{
  "encoder_arch": "efficientnet",
  "model": "image VAE",
  "dataset": "stained colorectal tissue patches (NCT-CRC-HE-100K)",
  "train_examples": 90422,
  "image_size": 64,
  "grayscale": true,
  "crop_scale_min": 0.5,
  "horizontal_flip": true,
  "bottleneck": "kl",
  "downsampling_factor": 8,
  "encoder_norm": "batchnorm",
  "encoder_activation": "relu",
  "encoder_channel_attention": "se",
  "encoder_padding_mode": "replicate",
  "encoder_depths": [4, 4, 4, 4],
  "encoder_kernel_size": 5,
  "encoder_stem": "deep",
  "encoder_expansion": 4,
  "encoder_widths": [32, 56, 96, 168],
  "loss": "mse",
  "latent_channels": 8,
  "decoder_norm": "batchnorm",
  "decoder_activation": "leaky_relu",
  "decoder_widths": [48, 96, 144, 192],
  "decoder_blocks_per_level": 2,
  "decoder_block": "basic",
  "decoder_attention": false,
  "decoder_upsampling": "transposed_conv",
  "kl_weight": 0.01,
  "init": "kaiming_normal",
  "residual_init": "none",
  "optimizer": "adamw",
  "learning_rate": 0.0045,
  "beta1": 0.9,
  "beta2": 0.95,
  "eps": 1e-08,
  "max_grad_norm": 5.0,
  "cautious_weight_decay": true,
  "max_steps": 3700,
  "batch_size": 64,
  "epochs": 2.6,
  "lr_schedule": "step",
  "warmup_steps": 70,
  "weight_decay": 0.3
}
Rows from block 5 of the encoder of a small image VAE, named by matrix and row number. Rows with one number belong to one channel. Each number is 128 + 32 x the weight over its row's rms, rounded and kept within 0 to 255. All counts start at 0.
After each channel's rows are labels from the 100 images, of 14976, where the channel reaches its highest value: "responds to" is what is common among them; "colour at peak" is the nearest of a few named colours to the mean colour under the peak. Only what is clearly more common there than usual is listed. The data: stained colorectal tissue patches (NCT-CRC-HE-100K). In brackets: how many of the 100.
# convs0: expand pointwise conv (encoder.blocks.5.convs.0.weight, 224x56x1x1), inputs 0-55
# convs1: depthwise 5x5 conv (encoder.blocks.5.convs.1.weight, 224x1x5x5), a 5x5 kernel
# convs2: project pointwise conv (encoder.blocks.5.convs.2.weight, 56x224x1x1, transposed), outputs 0-55

convs0.26 [103 119 194 144 112 125  59 169 112 147 105 111 130 132 125 103 120 123 123 134 163 147 132 118 151 168 159 170 166 153 135  98 241 175 127 172 102 120 139 129 119  62 108 142 100 130  67 170 138  85 126 122  90 140 101 124]
convs1.26 [128 124 114 127 119 125 131 147 133 128 129 190 255 158 117 109 147 169 132 120 114 107 118 127 116]
convs2.26 [103 119 163 117  66 154 103 164  76 155 132 120  96 133 112  99 170 108 155 107 159  98 139 156 128 141 150 171 155 144 157 110 174  78 171 186 111 129 159 146 203  84 151 118 140  84  64 115  79 169 108 156 105 125 100 131]
responds to: tissue: tumour epithelium (39)
colour at peak: white (100)

convs0.206 [159 162 115 128 197 116 137  98 171 131 172  87 195 111 138 153 114 125 125 162 118 124 221 109 145  98  90 120  91 107 103 126 112 116 185 128 162 159  86  69 139 146 166 121 183 147 147 111 111 126  98  92 158 147 170 112]
convs1.206 [ 83 109 122 113  95  96  95  78 126 125 112  81 130  64 111 127 111 111  92 107 108 139  70 100  69]
convs2.206 [124  89  96 200 119 114 139 135 145 136 225 179 133 101 124 116  97 111  81 165 137 133 167 139 188 115 135 118  96 142 158 125 117 130 116 111 113 152  80 148 169 136 130  21 165  93 130 128 148 109 135  96 149 161 119 134]
responds to: tissue: adipose tissue (40)
colour at peak: white (82)

convs0.80 [ 25 123 174 144 119 119  66 157  66 101  89 146 123 106 121 117 159 113 108 128 157 103 119 151 141 149 110 124 184 164 103 127 182 192 126 154  91 174 151 161 116  86 110 122 121 139 108 125 130  59 123 104 126 168 117 117]
convs1.80 [131 132 131 126 122 125 119 120 127 130 116 131 147 132 130 122 143 255 148 130 130 134 119 114 129]
convs2.80 [106 110 164 154  94 177  99 163 115 135 101  76 103 156 115  89 179 101 107  90 156 110 151 169 126 145 149 171 140 171 194 120 152  87 146 143 108 108 135 115 149  92 138 105 145  75  91 114 106 203 131 171  96 149  77 171]
responds to: tissue: tumour epithelium (33)
colour at peak: white (100)

convs0.161 [174 121  82 136 173 127 158  88 112  92 117 144 131 157 154 179  82 135 156  95 123  96 125  97  66  85 123 131 122 108 148 123  89  87 159 112 141 103 120 142  62 190 144 176 127 168 195 103 119 116 138 156 128 146 201 116]
convs1.161 [120 121  95 119 117 117  78 117 115 127  95 102  69  60 136 104 143  81  91 127 127  77 112  64 139]
convs2.161 [149 127 153  93 103 115 142 154 117 193 154 128 110 133  74 102 172 127  81  68  92  93 170 178  69 116 101 160  85  80 124 149 129 138 133 121 124 144  81 123 160 110 166 102 133  86  94 115  60 144 118 104 133  62 100 122]
responds to: tissue: mucus (27)
colour at peak: white (72)

convs0.201 [159  98 127  91  94 118 130 138 100  89 130 153  81 196 152 155 126 121 122  86  98  97  69 183  76  66  97 132 127 141 153 105 118 128 135 111 123 143 122 155  85 125  68 137  69 140 107  89 111 122 207 154  96 142 155 101]
convs1.201 [ 71 153 101 177 132 175 131 158 131 130  82 183 115  71 136 146 141 100 111 161  85 145 135 162 100]
convs2.201 [ 92 196 132 150 134 125 137 118 189 191 120  95 122 122  79 135 117 166 188 158 117 109 159 134 198 139 105  96 140 107  84 145 123 136 140 128 157 153 126 115 161 136 107  58 127 127 125 151 147  77  90  77 181 139 140  70]
responds to: tissue: lymphocytes (97)
colour at peak: black (27)

convs0.177 [119  91 134  88 161 136 108 108 122 125 113 190 147 134 195 150 133 143  91 174 138 140  51 112 122 131 126 129 113 138 150 116 112 130 102 108 106  46 158 171 136 138  79 133 127 174 129 124 209 150 200 141 103 124 162 164]
convs1.177 [120 157 144 126 118 146 208  98 141 111 172  89 123  91 146 145 181 100 114 196 147 160 123 151 144]
convs2.177 [153 163 109  58 126 106 141 118 162 155  54 185 145 159  94 138 135 116  53 135 123 129  63 135 154 138 138 106 144 119 107  53 124 124  92 132 138  43 128  81 164 126 120 115 110 125 132 140 159 143 140 176 139  86 143 130]
responds to: tissue: lymphocytes (71)
colour at peak: black (34)

convs0.103 [140 125  72 124 167 119 129  93 154 114 189 117 146  83 113 150  90 117 141 161 126 123 186  73 163 106 114  76 104 102  85 190 101  98 136  91 168 152 123  95 120 166 163 148 148 138 165 128 135  88 135  93 184 152 179  82]
convs1.103 [144 130 101 108 138 122  87  61  95 139  92  45 129  71 118 115 114  96  90 115 127 100  90 123 121]
convs2.103 [143 140 150 127  96 115 129 156  88 172 195 121  85 138  85 106 139 131 114  90 117 109 221 162 159 145 125 145 110 120  91 137 139 166 175 138 123 235 120 120 159  95 168 108  84 100 110 111  98 107 103 102 137 135  97 139]
responds to: tissue: mucus (32)
colour at peak: white (78)

convs0.67 [138  96 116 160 126 123 126 100  78  68  85 145 108 184 175 160 127 117 133 124  87 140  55 156 100  84 109 114 134 161 144 123 109 123 133 140 136 109 138 201  37 158  99 127 130 160 134 136 134  93 154 144  86 197 130 135]
convs1.67 [114 114 106 113 106 177 144 129 142  99 210  84 121  94  39 158 104 111 119 114 136 144 141 124 124]
convs2.67 [171 104 127 237 129 113 136 120 177  39  72 114 110 134 166 137 118 149 155 129 114 179 103  82 185 104  94  95 117 111 107 166 123 147 143  99 146 136 127 121 140 144 115 167 170 122 119 129 143 118  81 129 124  69 132 125]
responds to: tissue: lymphocytes (78)
colour at peak: black (28)

convs0.160 [ 97 130 232 134 116 163  80 138 125 161  79  93 125 150 152 100 143  76 153 136 156 142 146 110 122 159 166 153 169 167 145 102 207 180 120 187 102 128 147 129 134  52 133 139 128 133 106 147 137 133 130 148 106 132 110 161]
convs1.160 [130 127 115 115 126 129 125 134 124 128 124 153 255 151 121 124 134 126 129 133 125 120 128 126 120]
convs2.160 [108 126 168 120  38 163 109 181  81 153 120 125  91 118 105 113 172 118 139  86 158 109 137 161 109 153 168 167 175 140 161 123 166  96 146 160 112 132 163 133 190  96 146 130 139  73  84 113 101 177 115 141 107 114  67 144]
responds to: tissue: tumour epithelium (43)
colour at peak: white (100)

convs0.34 [127 136 218 129 104 122  97 180 120 149  89 117 122 138 139  90 125  83 143 133 142 150 140 134 140 138 146 209 153 138 144 114 207 182 125 157  68 133 149 136 138  32 128 141 118 133 113 147 124 137 132 133  89 123 132 187]
convs1.34 [129 128 120 109 126 120 137 152 136 121 124 172 255 161 135 126 131 144 134 127 124 112 112 117 125]
convs2.34 [120 120 168 120  49 156  96 180  99 126 121 127 102 135 120 102 143 123 146 102 157 105 130 144 125 152 165 163 161 152 144 120 184  75 171 181  97 142 154 139 202  71 155 118 139  84  69 114 100 156  96 139 103 117  74 146]
responds to: tissue: tumour epithelium (53)
colour at peak: white (100)

convs0.154 [137 121 136  68 143 126 137 134  73 227 136 142 161 181 132 144 141 100  77 147 160 145 120 144  91 117 137 154 131 143 130  86 138 149  47 133 125 110 139 178 107 131 140 147  33 163 102 130 138 129 173 162 114 105 132 115]
convs1.154 [133 124 126 165 166 134 146 120 100 173 135 141 135  82 242 129 135 114 122 177 146 109 152 122 137]
convs2.154 [133 188  99  83 153 118 150 119 115 193 104 131 128 152  60 141 145 126  64 116 110 114 125 121 119 114 107 115 113  88 141 167 111 106 101 104 161  47 132 134 108 169 128  72  27 128 140 147 137 106 101 112 161 135 140  96]
responds to: tissue: lymphocytes (36)
colour at peak: black (32)

convs0.20 [168 126 106 127 135  57 162 118 151  88 251 127 130 150 118 154 123 115 108 125 112  98 139 116 137 105 105 109 122  61 114 154 122 113 182 109 162 128  68 122 133 146 142  88 163 127 157 116 114 124 128 132 214 126 133  95]
convs1.20 [136 100 125  81 113 105  71  62 117 111 120  56 106  62 115 110 110  90 131 115 123 106 101 136 128]
convs2.20 [ 94 115 121 124 142 106 106 122 108 130 141  73 121 140  11 121 146 110 147 138 134  64 235 104 172 153 128 113 144 152  98 107 120 101 145 129 115 161 142 149 169 129 195 133 132 146 152 147 103  97 125 146 123 170 157 124]
responds to: tissue: adipose tissue (37)
colour at peak: white (99)

convs0.2 [135 111 116 161 140 113 130 142 170 102 156 141 148   1  98 120 132 133 160 121 132 143 155  87 190 135 133 104 122  99 100 144 135 144 141 127 107 180 108  79 148 125 198  99 175  89 151  99 106 122 140  76 164  85 127 131]
convs1.2 [147 139 115  87 117 124  83  88  59  85 119  67 110 122  83 115  88 103  79 112 118 129  88 126 132]
convs2.2 [120 100 108 162 164 112 137 108 121 195 132 100 168 173 159 140 136 118 133 198 124 104 135  69 197 124 118  97 121 131 136 101  96  90 122 120 143 137 137 173 131 140 134 143 114 157 136 150 141 143 247 183 143 162 157 116]
responds to: tissue: adipose tissue (36)
colour at peak: white (84)

convs0.137 [174 153 126 109 145  46 154 107 140 100 163 151 139 121 144 144 129 130  80 124  81  89  97 144 129  74  88  87 106  76 118 177 109 102 124  98 141 146  46 129 114 146  95 117 139 114 147  95 119 133 136 127 182 171 144  52]
convs1.137 [107  87 109 119 114  79  65  63  84  97 106  99 148  75  92 116 146 107 127 123 111 119  87 115 111]
convs2.137 [131 105 103 174 170 127 129 109 148 150 167 106 154 129 106 141 121  87 124 183 105  50 179  93 193 128 110  72 118 126  74  92  82  99 180 110 159 148 113 130 154 167 198 134 126 130 154 158 136 127 146 176 153 149 144 142]
responds to: tissue: adipose tissue (35)
colour at peak: grey (90)

convs0.148 [103 117 106 155 142  84 151 120 138 103 160 168 130  78 132 145  76 144  61 147 117 142 167  83 174 135 103 109 144 117   8 131 120 122 184 130 129 190 111 104 130 129 116 103 170 107 139 136 124  78 153 114 171 130 141 106]
convs1.148 [113 128  67 104 122 102  76  98 101  95  76  92  94  99  87 118  86  82  90 107 121 113  93 122 133]
convs2.148 [147 101  89 141 166 103 147  97  96 143 167  92 158 151 135 148  97 132 109 182 102  88 116  94 156 102  97  84 115  84 120 105  90  90 137  96 161 103 116 165 106 158 107 146 164 174 164 106 154 128 194 210 153 162 158  92]
responds to: tissue: adipose tissue (38)
colour at peak: white (93)

convs0.68 [105  97 101 118 136 185 108 103 106 161 103 110 166 113 138 112 142 110 154 184 148 146 115 101 149 107 150 110 142 200 166 101 145 111  65 148 139 110 157 177 117 151  87 200  70 159 156 139 164 138 179 167  97 181 145 123]
convs1.68 [123 181 167 206 132 118 136 116 150 152 115 123 189 141 157 181 136 112 123 173 109 168 141 166 115]
convs2.68 [145 140 102  94 139 149 140 103 102 196  73  91  93 161  62 157 177  96 150  87 124  91  85 159 133 132 150 132 133  95 130 140 147  41 137 155 160 118 179 132 167 129 149 138 157 163 132  99  85 161 130 185 119 111 151 104]
responds to: tissue: adipose tissue (35)
colour at peak: white (91)