A small image VAE, trained from scratch.
Model: 4.41M parameters, encoder depths [4, 4, 4, 4], decoder norm batchnorm, decoder activation leaky_relu.
Training: adamw at rate 0.0045, batches of 64.
Rows from block 3 of the encoder of a small image VAE, named by matrix and row number. Rows with one number belong to one channel. Each number is 500 + 40 x the weight over its row's rms, rounded and kept within 0 to 999. All counts start at 0. Numbers have three digits each.
After each channel's rows are labels from the 100 images, of 14976, where the channel reaches its highest value: "top examples" is what is common among them. Only what is clearly more common there than usual is listed. The data: stained colorectal tissue patches (NCT-CRC-HE-100K).
# convs0: expand pointwise conv (encoder.blocks.3.convs.0.weight, 128x32x1x1), inputs 0-31
# convs1: depthwise 5x5 conv (encoder.blocks.3.convs.1.weight, 128x1x5x5), a 5x5 kernel
# convs2: project pointwise conv (encoder.blocks.3.convs.2.weight, 32x128x1x1, transposed), outputs 0-31

convs0.79:514479507514464487534419498449516503524503402420451491511502499474470523558466505407442495486517
convs1.79:552561536546583550504479506535551508452492547548512500526553543528526541531
convs2.79:574519540462461508479576530491551508490510520494515473562555502575491450517555431540543543506472
top examples: tissue: tumour epithelium

convs0.84:511523509503587530532502562524513570471549564522535522480421479498546512496483461522510558516420
convs1.84:525467450493515555456407447487536417458491465527441498532496504465496531483
convs2.84:569457489497416482542547491444532532533535540475472445557576513514491514564536483472529486536533
top examples: tissue: lymphocytes

convs0.60:425396506478543484550492423495463458512459510465498508467499483453484492525492505421444520480452
convs1.60:495496491472471498502541536491500526664567502502513545509473492490495496491
convs2.60:526412500532477505561501390433510499532497541436452502514538509508514512515506437430504499482504
top examples: tissue: tumour epithelium

convs0.3:444493514497558472482526494470380512506567514498528503399508508471484496508475501489494547438557
convs1.3:526533535536540483460467450535499474476445541509426441472573538466457457499
convs2.3:487528515477552484464442519552445427458427517533538511493481495485465505472426507513442489408518
top examples: tissue: tumour epithelium; tissue: lymphocytes

convs0.40:545520528463503460510403532513495536501499483530512509508522574469497563447516466530561538432575
convs1.40:489492528537529501452470531540505414407520542480441475541512460483545550505
convs2.40:467490467514480514526466492490490488540463506490472604504423512444436581531509503473489469411523
top examples: tissue: tumour epithelium; tissue: lymphocytes

convs0.126:473422568516487452532492407505467402483538454474522483518476522496494527509472483435449489478526
convs1.126:488505497487490502527538494511514679557510498495519506495516469493499500507
convs2.126:517399487528476519548508410435501493519499543433454522516512488479497503533535418452522512466474
top examples: tissue: tumour epithelium; tissue: lymphocytes

convs0.86:477472477481342488457499467467484518461460499464478508493488554469478488555489485466539442480513
convs1.86:502498483501525464434430487510463391430465489465465444469502500535517518521
convs2.86:477523614523549538512518512583506411546500487540544469434460508487485527474471522524501511479515
top examples: tissue: tumour epithelium

convs0.56:579504476493520454459499528523578537468468496413529466519493573475539519552522474471503475578514
convs1.56:526505482496528497438435507535523525521541517492562623547477494540541489494
convs2.56:470484511364567525459460510503466504426458514523505520465481496460463463479512458503444472467508
top examples: tissue: tumour epithelium

convs0.43:615525458488454467463488505455487525481443464522504499492521442548448479523458498505557555557535
convs1.43:487497508487519436476500419523415486549418525463447475455536470511517484521
convs2.43:530503493544503452550430485503536493530395439468507525530490448496518469537499492487543397518492
top examples: tissue: lymphocytes

convs0.92:478493525495538586501526488528526546526507558491498511478484487517541467524479504504475514472340
convs1.92:492509485493496467466503576531478435480608525470469521601524500511512496498
convs2.92:427510474491543525465507502463453603495614489511486534479476553487496447483445489501488524521470
top examples: tissue: lymphocytes

convs0.119:501588517490588491563541573530492502500516506533512465500459495484537514488533494580539587496516
convs1.119:499478468513483450429470509474435394449513468513466449501482542501454470477
convs2.119:529486475507394498545544460476542529533509493481475441562586511511526516562546484463553478497521
top examples: tissue: tumour epithelium

convs0.2:408517488518484556487491514529501477502536488468519523454488540403524533528407509472456460435483
convs1.2:507469472495503544462479439444561467523490419533471409466447502521526513491
convs2.2:466508509508535480493478528540472417454451444528547498499455486404482559535473497511477456419523
top examples: tissue: lymphocytes

convs0.77:440509587447488459457493543506547497481546439524496512491494562472561545530472532446490455444529
convs1.77:524516487476487504463503566473490405491620481517471530556471505515503462489
convs2.77:514514517473554527519528500506515449498455402504521428536488436544530458491532505533511469585435
top examples: tissue: lymphocytes

convs0.102:514562543546519515491480525512454576499452468530564567522509465566474484442542467529527515513425
convs1.102:466433455525533500504514502461541549541442447509495460441479469428440516535
convs2.102:493514539496457458513603460457487544487568463465520475466495487517424518422525469490548520504447
top examples: tissue: lymphocytes

convs0.117:533475491477560545529492492471527575561506437483458436475498448519486464476541500482552526571429
convs1.117:505488518546512525464492533465560454485538433573554580507440460521524514494
convs2.117:539502531501460595499543492476485490496546556491480573461506600477426511536504527509538520458470
top examples: tissue: adipose tissue

convs0.87:500429510492457467490468446411517519487436438428464487489527500443525538548462469470459475537481
convs1.87:427425429435477487469464475501521508516521539520521531540553511529547537552
convs2.87:533485498516491494530549489439536526528471463509493514598420475565509508447460459502492525403496
top examples: tissue: tumour epithelium

convs0.36:484560444505552567444507576508517485452491523532546464518457515440501515488498501607540525497502
convs1.36:498487512495494483459490490506458369456487508494380487488500497468505513521
convs2.36:486450500548481490571557430501554556591538545471480480498562484473462505495472488456519471551486
top examples: tissue: tumour epithelium; tissue: lymphocytes

convs0.23:472458523438414454463479504460536519490530493439446540474472501507467525547441451427456458504499
convs1.23:487494509553558470481512520579478484520539625474493510515554488511522520546
convs2.23:512503496511477464507535501464579480490541525482504502562518535545519527435500456445534608422483
top examples: tissue: tumour epithelium

convs0.29:512454637528444474465483468470466504523560561501483479471507457507446513488535486479509502501567
convs1.29:474437454474509516481502473438533430465497439575493471499463512539570493459
convs2.29:485499518556551508547508526531596456562498487522515525510514434474538514493429522527503605492487
top examples: tissue: normal colon mucosa

convs0.54:450518516482544436512477486480557494485343491459509481516539517521446514484544504498525489527531
convs1.54:463467461498493454471481492467528542565572524527554595554533500496476460513
convs2.54:442492509533530529515554484493491538495515512504490505417450506472553449422401504497487533427465
top examples: tissue: normal colon mucosa; tissue: lymphocytes

convs0.13:605499517492437474509497526538609458539422485490480487536486471511521492522565503464506513507540
convs1.13:510518548529482523451516568510487439537625493487512547553468517499519502484
convs2.13:462495431492497529458524511499502564496545559524491605475441578435511530514517479497523490444501
top examples: tissue: normal colon mucosa

convs0.110:480486609477495497496509537505464488479545507467506493436477539484454508489483544468525515365523
convs1.110:508503511465478540525564617474517460493561509494414469513496524504505545514
convs2.110:539543441474510459478477492490502591509482447494509512550485487566559423491496462495518449579461
top examples: tissue: tumour epithelium

convs0.74:410504472480480543478566501480554511525582556492496532487465469478557511499466533533460470546424
convs1.74:492503470497514497525617598488474455541575475476473482533519500475484495495
convs2.74:470486436511517529504438479424484552527500482468413518481575591479481446493509496479466543520501
top examples: tissue: lymphocytes

convs0.57:456450504510387504484476419462458528489513463459431517481546512461540491539475461454479455513505
convs1.57:507487494468494567573547507530605589562524531513504501503508473486510508496
convs2.57:588445533497468514492563473456500516493502520454420459585491504508493459534523456439558502479485
top examples: tissue: tumour epithelium

convs0.28:513475484517482470512417547554551481549496402469506507526454563485500501579442535497472494459515
convs1.28:590562538557544588519466496553543484457488518551525499504512508514530519503
convs2.28:546499503485482440495533513497542509494529479438508519554507516581506491557561462507542563594558
top examples: tissue: tumour epithelium; tissue: lymphocytes

convs0.27:496466461514374510497518519501545505540554479477467561514504517474532539568418530468492486545497
convs1.27:482493502497504487517541505496506521511515519509518454471494488463345414495
convs2.27:468476503484590484485383485482473486491514510506479526419515533432493474500506490521419457535529
top examples: tissue: tumour epithelium

convs0.105:523568511494557474476507610529523538422518508545588464533470483497499508508510457517553536507505
convs1.105:500492488484495509499509511497488523681535487489504556512483504486491484488
convs2.105:479510510383512510450463519515471486356502483543517496471494498447476499486515479513459473502506
top examples: tissue: lymphocytes

convs0.12:491452514495580498660488458453444471526475509461470499509507497496498484512526499490497547473517
convs1.12:508504493493509510512511514505511540597538499528537628570478478482480479469
convs2.12:510418484532489500538503383450531502519519526425461497502511508518519515507488431402503514505508
top examples: tissue: tumour epithelium

convs0.82:499433497485470463530482453409474525526483509417435460482536509510490475565518525402496503509509
convs1.82:484489499497508472454438474520469405375481526492481447478523506523508512508
convs2.82:491516527472501457448549558558510440447497512564544488454447527476503516446438467509481533429545
top examples: tissue: tumour epithelium

convs0.20:510488506508599466657465505487467477563501494467503532488485509520493509505519519464466543511500
convs1.20:488455442466460502462477487450513498502484400492545559507413471486470485463
convs2.20:522457465481494491514506411480548503506474503468460519516510471511649511510502451439474464501533
top examples: tissue: tumour epithelium

convs0.100:482480524512596482663486485492493499518518535486475537486523556514502497504504511482489560491475
convs1.100:487479468472466495513504496488516556558516479515571644530484479497509480473
convs2.100:514402502538478493574518390431515500526499475447471474519504473507525521508500468414508508496509
top examples: tissue: tumour epithelium; tissue: normal colon mucosa

convs0.70:534557511483611480545540574510486514501573577529537511501474503457501489494461502549528540487463
convs1.70:506487454453498496445428422495464418449472497487437438476505482487479488488
convs2.70:552460482497414471501550474459523527507536518469480456548601511528492498559541484454532476549546
top examples: tissue: tumour epithelium

convs0.34:520579514449578523494527570523526478482471426515560489490559549489518450472533465561533521507495
convs1.34:508495461466501501431365478524501441442503518499522535518511524547529512514
convs2.34:494457510519490554550481493481518501557440486484446538532505520446413454532503518497563464410459
top examples: tissue: normal colon mucosa; tissue: tumour epithelium; tissue: lymphocytes

convs0.99:538528483462557442538545479507478467421434478542549492513483513607511440462504457478492502501501
convs1.99:515524533540529533529533500519546549526491525506544511502555521587598547539
convs2.99:457467452474558499476420465468474489466493484481454544485482486457562534539489544470403448535483
top examples: tissue: normal colon mucosa

convs0.67:566479454467512427446492489494483536489447531498509517552523571570531446509515430490501476496575
convs1.67:510500482517517554515462514534563540510514547512568571557533524541590520501
convs2.67:478475456467576538489495495462452465477487461471455533498486439424531510519488496472391468494440
top examples: tissue: lymphocytes; tissue: normal colon mucosa

convs0.90:493470611518463545496527504486431545480465499503511545458500466521415474478566464505519491448453
convs1.90:475529496497478479501486478510507549512557519505512575613510561485417465500
convs2.90:500487594502514492517508488506437409505510509480512470418454435459474489559557526513511464475545
top examples: tissue: lymphocytes

convs0.14:527495542462559487561440516474529518477553489477511530495566621481525498554513502484466522562508
convs1.14:492480442422434510493451431444526510461441441521507522486491469502534545530
convs2.14:527472545530493524525501495444496535524531523461413525474512571496501475565591487476496499468593
top examples: tissue: lymphocytes; tissue: tumour epithelium

convs0.63:508398467504454483480511481421513520559522483433448570508485542517520504543512533445474470507449
convs1.63:468478450496510472480442441443495489445409407484507480469449504509496491498
convs2.63:404506498476591513487444473482445484494510490514484477419480493441499468479478478518440461545440
top examples: tissue: tumour epithelium; tissue: lymphocytes

convs0.71:559510481499551519489518507493434531493483490485511604528527459527478457464472464475501440463392
convs1.71:486527512496475482496565564471501515602522417508536559487460445475489477495
convs2.71:492515510479489402505563514499516489457472395495530440491475484511488612549518486503513501469498
top examples: tissue: tumour epithelium

convs0.62:499481498515585469684494492484485472531504515493508509502501517488477512536495504478500547478499
convs1.62:493509470474481502503513510487495563599510476494554632520462490506497501471
convs2.62:496431483537491530567521389449523496514501508450439506515491487489546523495478439407487492486491
top examples: tissue: tumour epithelium

convs0.11:450489431494495479484499482492444446481454476531506475466508561496555536508418470492509446445593
convs1.11:451463430467518473530442486514454493470540525454448455518512516579550548526
convs2.11:482505515500514518492493509541493377498410478528512520463470451478497456448439503510458508413500
top examples: tissue: lymphocytes

convs0.95:509486474489481448480467488545518454499415554491441462490506504530508497474626462497573528507522
convs1.95:507483514533530522478465534580514496504559605522508544581510515508540543498
convs2.95:445449568448492439458517483469455496462513471464485516429472490455483550438438490466503460442484
top examples: tissue: normal colon mucosa; tissue: lymphocytes

convs0.52:440511524498457515537505506505448445487504520469468555463484542482552501523474529522446413389476
convs1.52:529505460484491500429458419513496463496435519481463458409494511538527499560
convs2.52:444532465518534510457493516506469464457445467525518545485440413476475509430453492527462493419454
top examples: tissue: lymphocytes

convs0.88:486385492534474460538508487468538480519524424489457495494484544442471509573462525472497446479553
convs1.88:498558530533527586551486489531590533451510543547510463491518509548526533527
convs2.88:611505527483453474478554518473554501493492516455507459531511501552484477559575429526547540514494
top examples: tissue: tumour epithelium

convs0.64:474486495549539459595504409497398505554535499490506526456491516514512544515472514473453529451496
convs1.64:478486503474471497505542508482496601630496487524539553496494467454490496492
convs2.64:514398482551491539570515437446528493520476533406457511524490478490489495540535437464503503482481
top examples: tissue: tumour epithelium; tissue: lymphocytes

convs0.58:469489473515532464527426469526570501528554404474457409494514508424489466495510494475524496541509
convs1.58:499506503488485509542542575550536560503600585507536499549533492514503516490
convs2.58:566451527486460496517548459428495509513504559421469505533507507550458466544548477448558562484500
top examples: tissue: tumour epithelium

convs0.31:515487476471583519513436514502585574498515479492493485502542600473521445518584506492515502499507
convs1.31:459478491516481460475461546498468414447540548487502549578552519524543543487
convs2.31:472463499559472499540560494412456500507557482435418572449510490513457534490516491451496519473497
top examples: tissue: tumour epithelium

convs0.80:464464509466604507447509498534479443452449538531531448508517494542566482465563466485529511462457
convs1.80:533513512532533531507506535540534515538540545497497559558518520538624538519
convs2.80:463472458444564512497428450461476498464503449448462539455528503469513491479407500484440472550519
top examples: tissue: normal colon mucosa

convs0.5:473607505467526505429499549509482465474491502597611462484504520499488502512497489536507533470502
convs1.5:518531537523494504493497518510475385473490525479378434490525500482500502511
convs2.5:455457446557488573553521482467534476554523519471475519508489436448546559507458531470494490538424
top examples: tissue: lymphocytes; tissue: normal colon mucosa

convs0.107:495473543501544478470571497502467446461490491551486477487458386549491530476545516581528459522520
convs1.107:552576568521541508519543511550492515533503547516504513489533557571550537552
convs2.107:443447457480535441523462480467472459503444435471482561464470488480531557520466572473454455513536
top examples: tissue: normal colon mucosa; tissue: lymphocytes

convs0.16:472428521519489479512517445465451444488469516455443508450441486522481497568514476387466493518512
convs1.16:505495490471485498483429454494481405379477512473443469511522495488510515522
convs2.16:431502472543584484494442468499455473554456450485491532458432471507499540460413525496471490528490
top examples: tissue: tumour epithelium

convs0.122:477473486550443447563458508512502440544495460505500573503455504462453469601530526476536466506535
convs1.122:579569553528517608520480480510573514463474513542500465473486515503494482502
convs2.122:550489486475491536492539518482497499497526507469495546588510466521500529598595430559532519536522
top examples: tissue: tumour epithelium; tissue: adipose tissue

convs0.116:502445522554518507549467466501561470558436411470478502480470497555543491498547546488451535504436
convs1.116:511557535536482534539490545549579504427539557521534493535517530546519542456
convs2.116:546491574464472411472504500485509490481525546477505509469541584495510539526541487491513464495614
top examples: tissue: adipose tissue

convs0.85:509495446529507571494501600540551515490442468507520548513527526503531456501496498496500483540380
convs1.85:496435460511513559539517536510558624553549504508514506493484499461494514528
convs2.85:504508542420497460449502501505489483356506492485512491490482481475521509475511521510406464507561
top examples: tissue: lymphocytes

convs0.112:492437468467396472470487460479505503502478535496443508486505532532409433574489491457493458475482
convs1.112:500486461501498494464435485489498451380471453507467407485465507489467506498
convs2.112:461535511472593532454469523564478433485521460550535465437510455469508493479493494562457489565481
top examples: tissue: tumour epithelium; tissue: normal colon mucosa

convs0.38:511472505541515569542443475459502503502392492498469452480530465496499438557524538504469541438443
convs1.38:530486511495437532423496500441534465514525419495515513469419505448451465508
convs2.38:473530518479539442463508511512455473467380501521513496503426439493535522519528488547479443432474
top examples: tissue: tumour epithelium; tissue: lymphocytes

convs0.49:499527564494508462487517503459411514494505498507515461482505502478461502517387519512499466499625
convs1.49:461513490514489514584504481513528593504411478519584527453503464500500481485
convs2.49:484501428529500551512497497500531549500494524510435569504476510480460450580555486521507570551420
top examples: tissue: lymphocytes

convs0.24:555552494475490461496472528477488525519485491530556468591595497522495514468541471542584555504537
convs1.24:502473501534534511465477486493523474492464389526489509474390510496549552469
convs2.24:513491550548615480518462530502528466527567445507515549471531496551487459467434503479491530560515
top examples: tissue: lymphocytes

convs0.51:497576499471568531472523584523487471472514503610572466529514504469536521493484534558489511498532
convs1.51:461458485488494443401442493499455393440477500501469470492496504500510511503
convs2.51:523460452488522597517488475461508524520517539442476446496565545461448497569522507473534435538468
top examples: tissue: tumour epithelium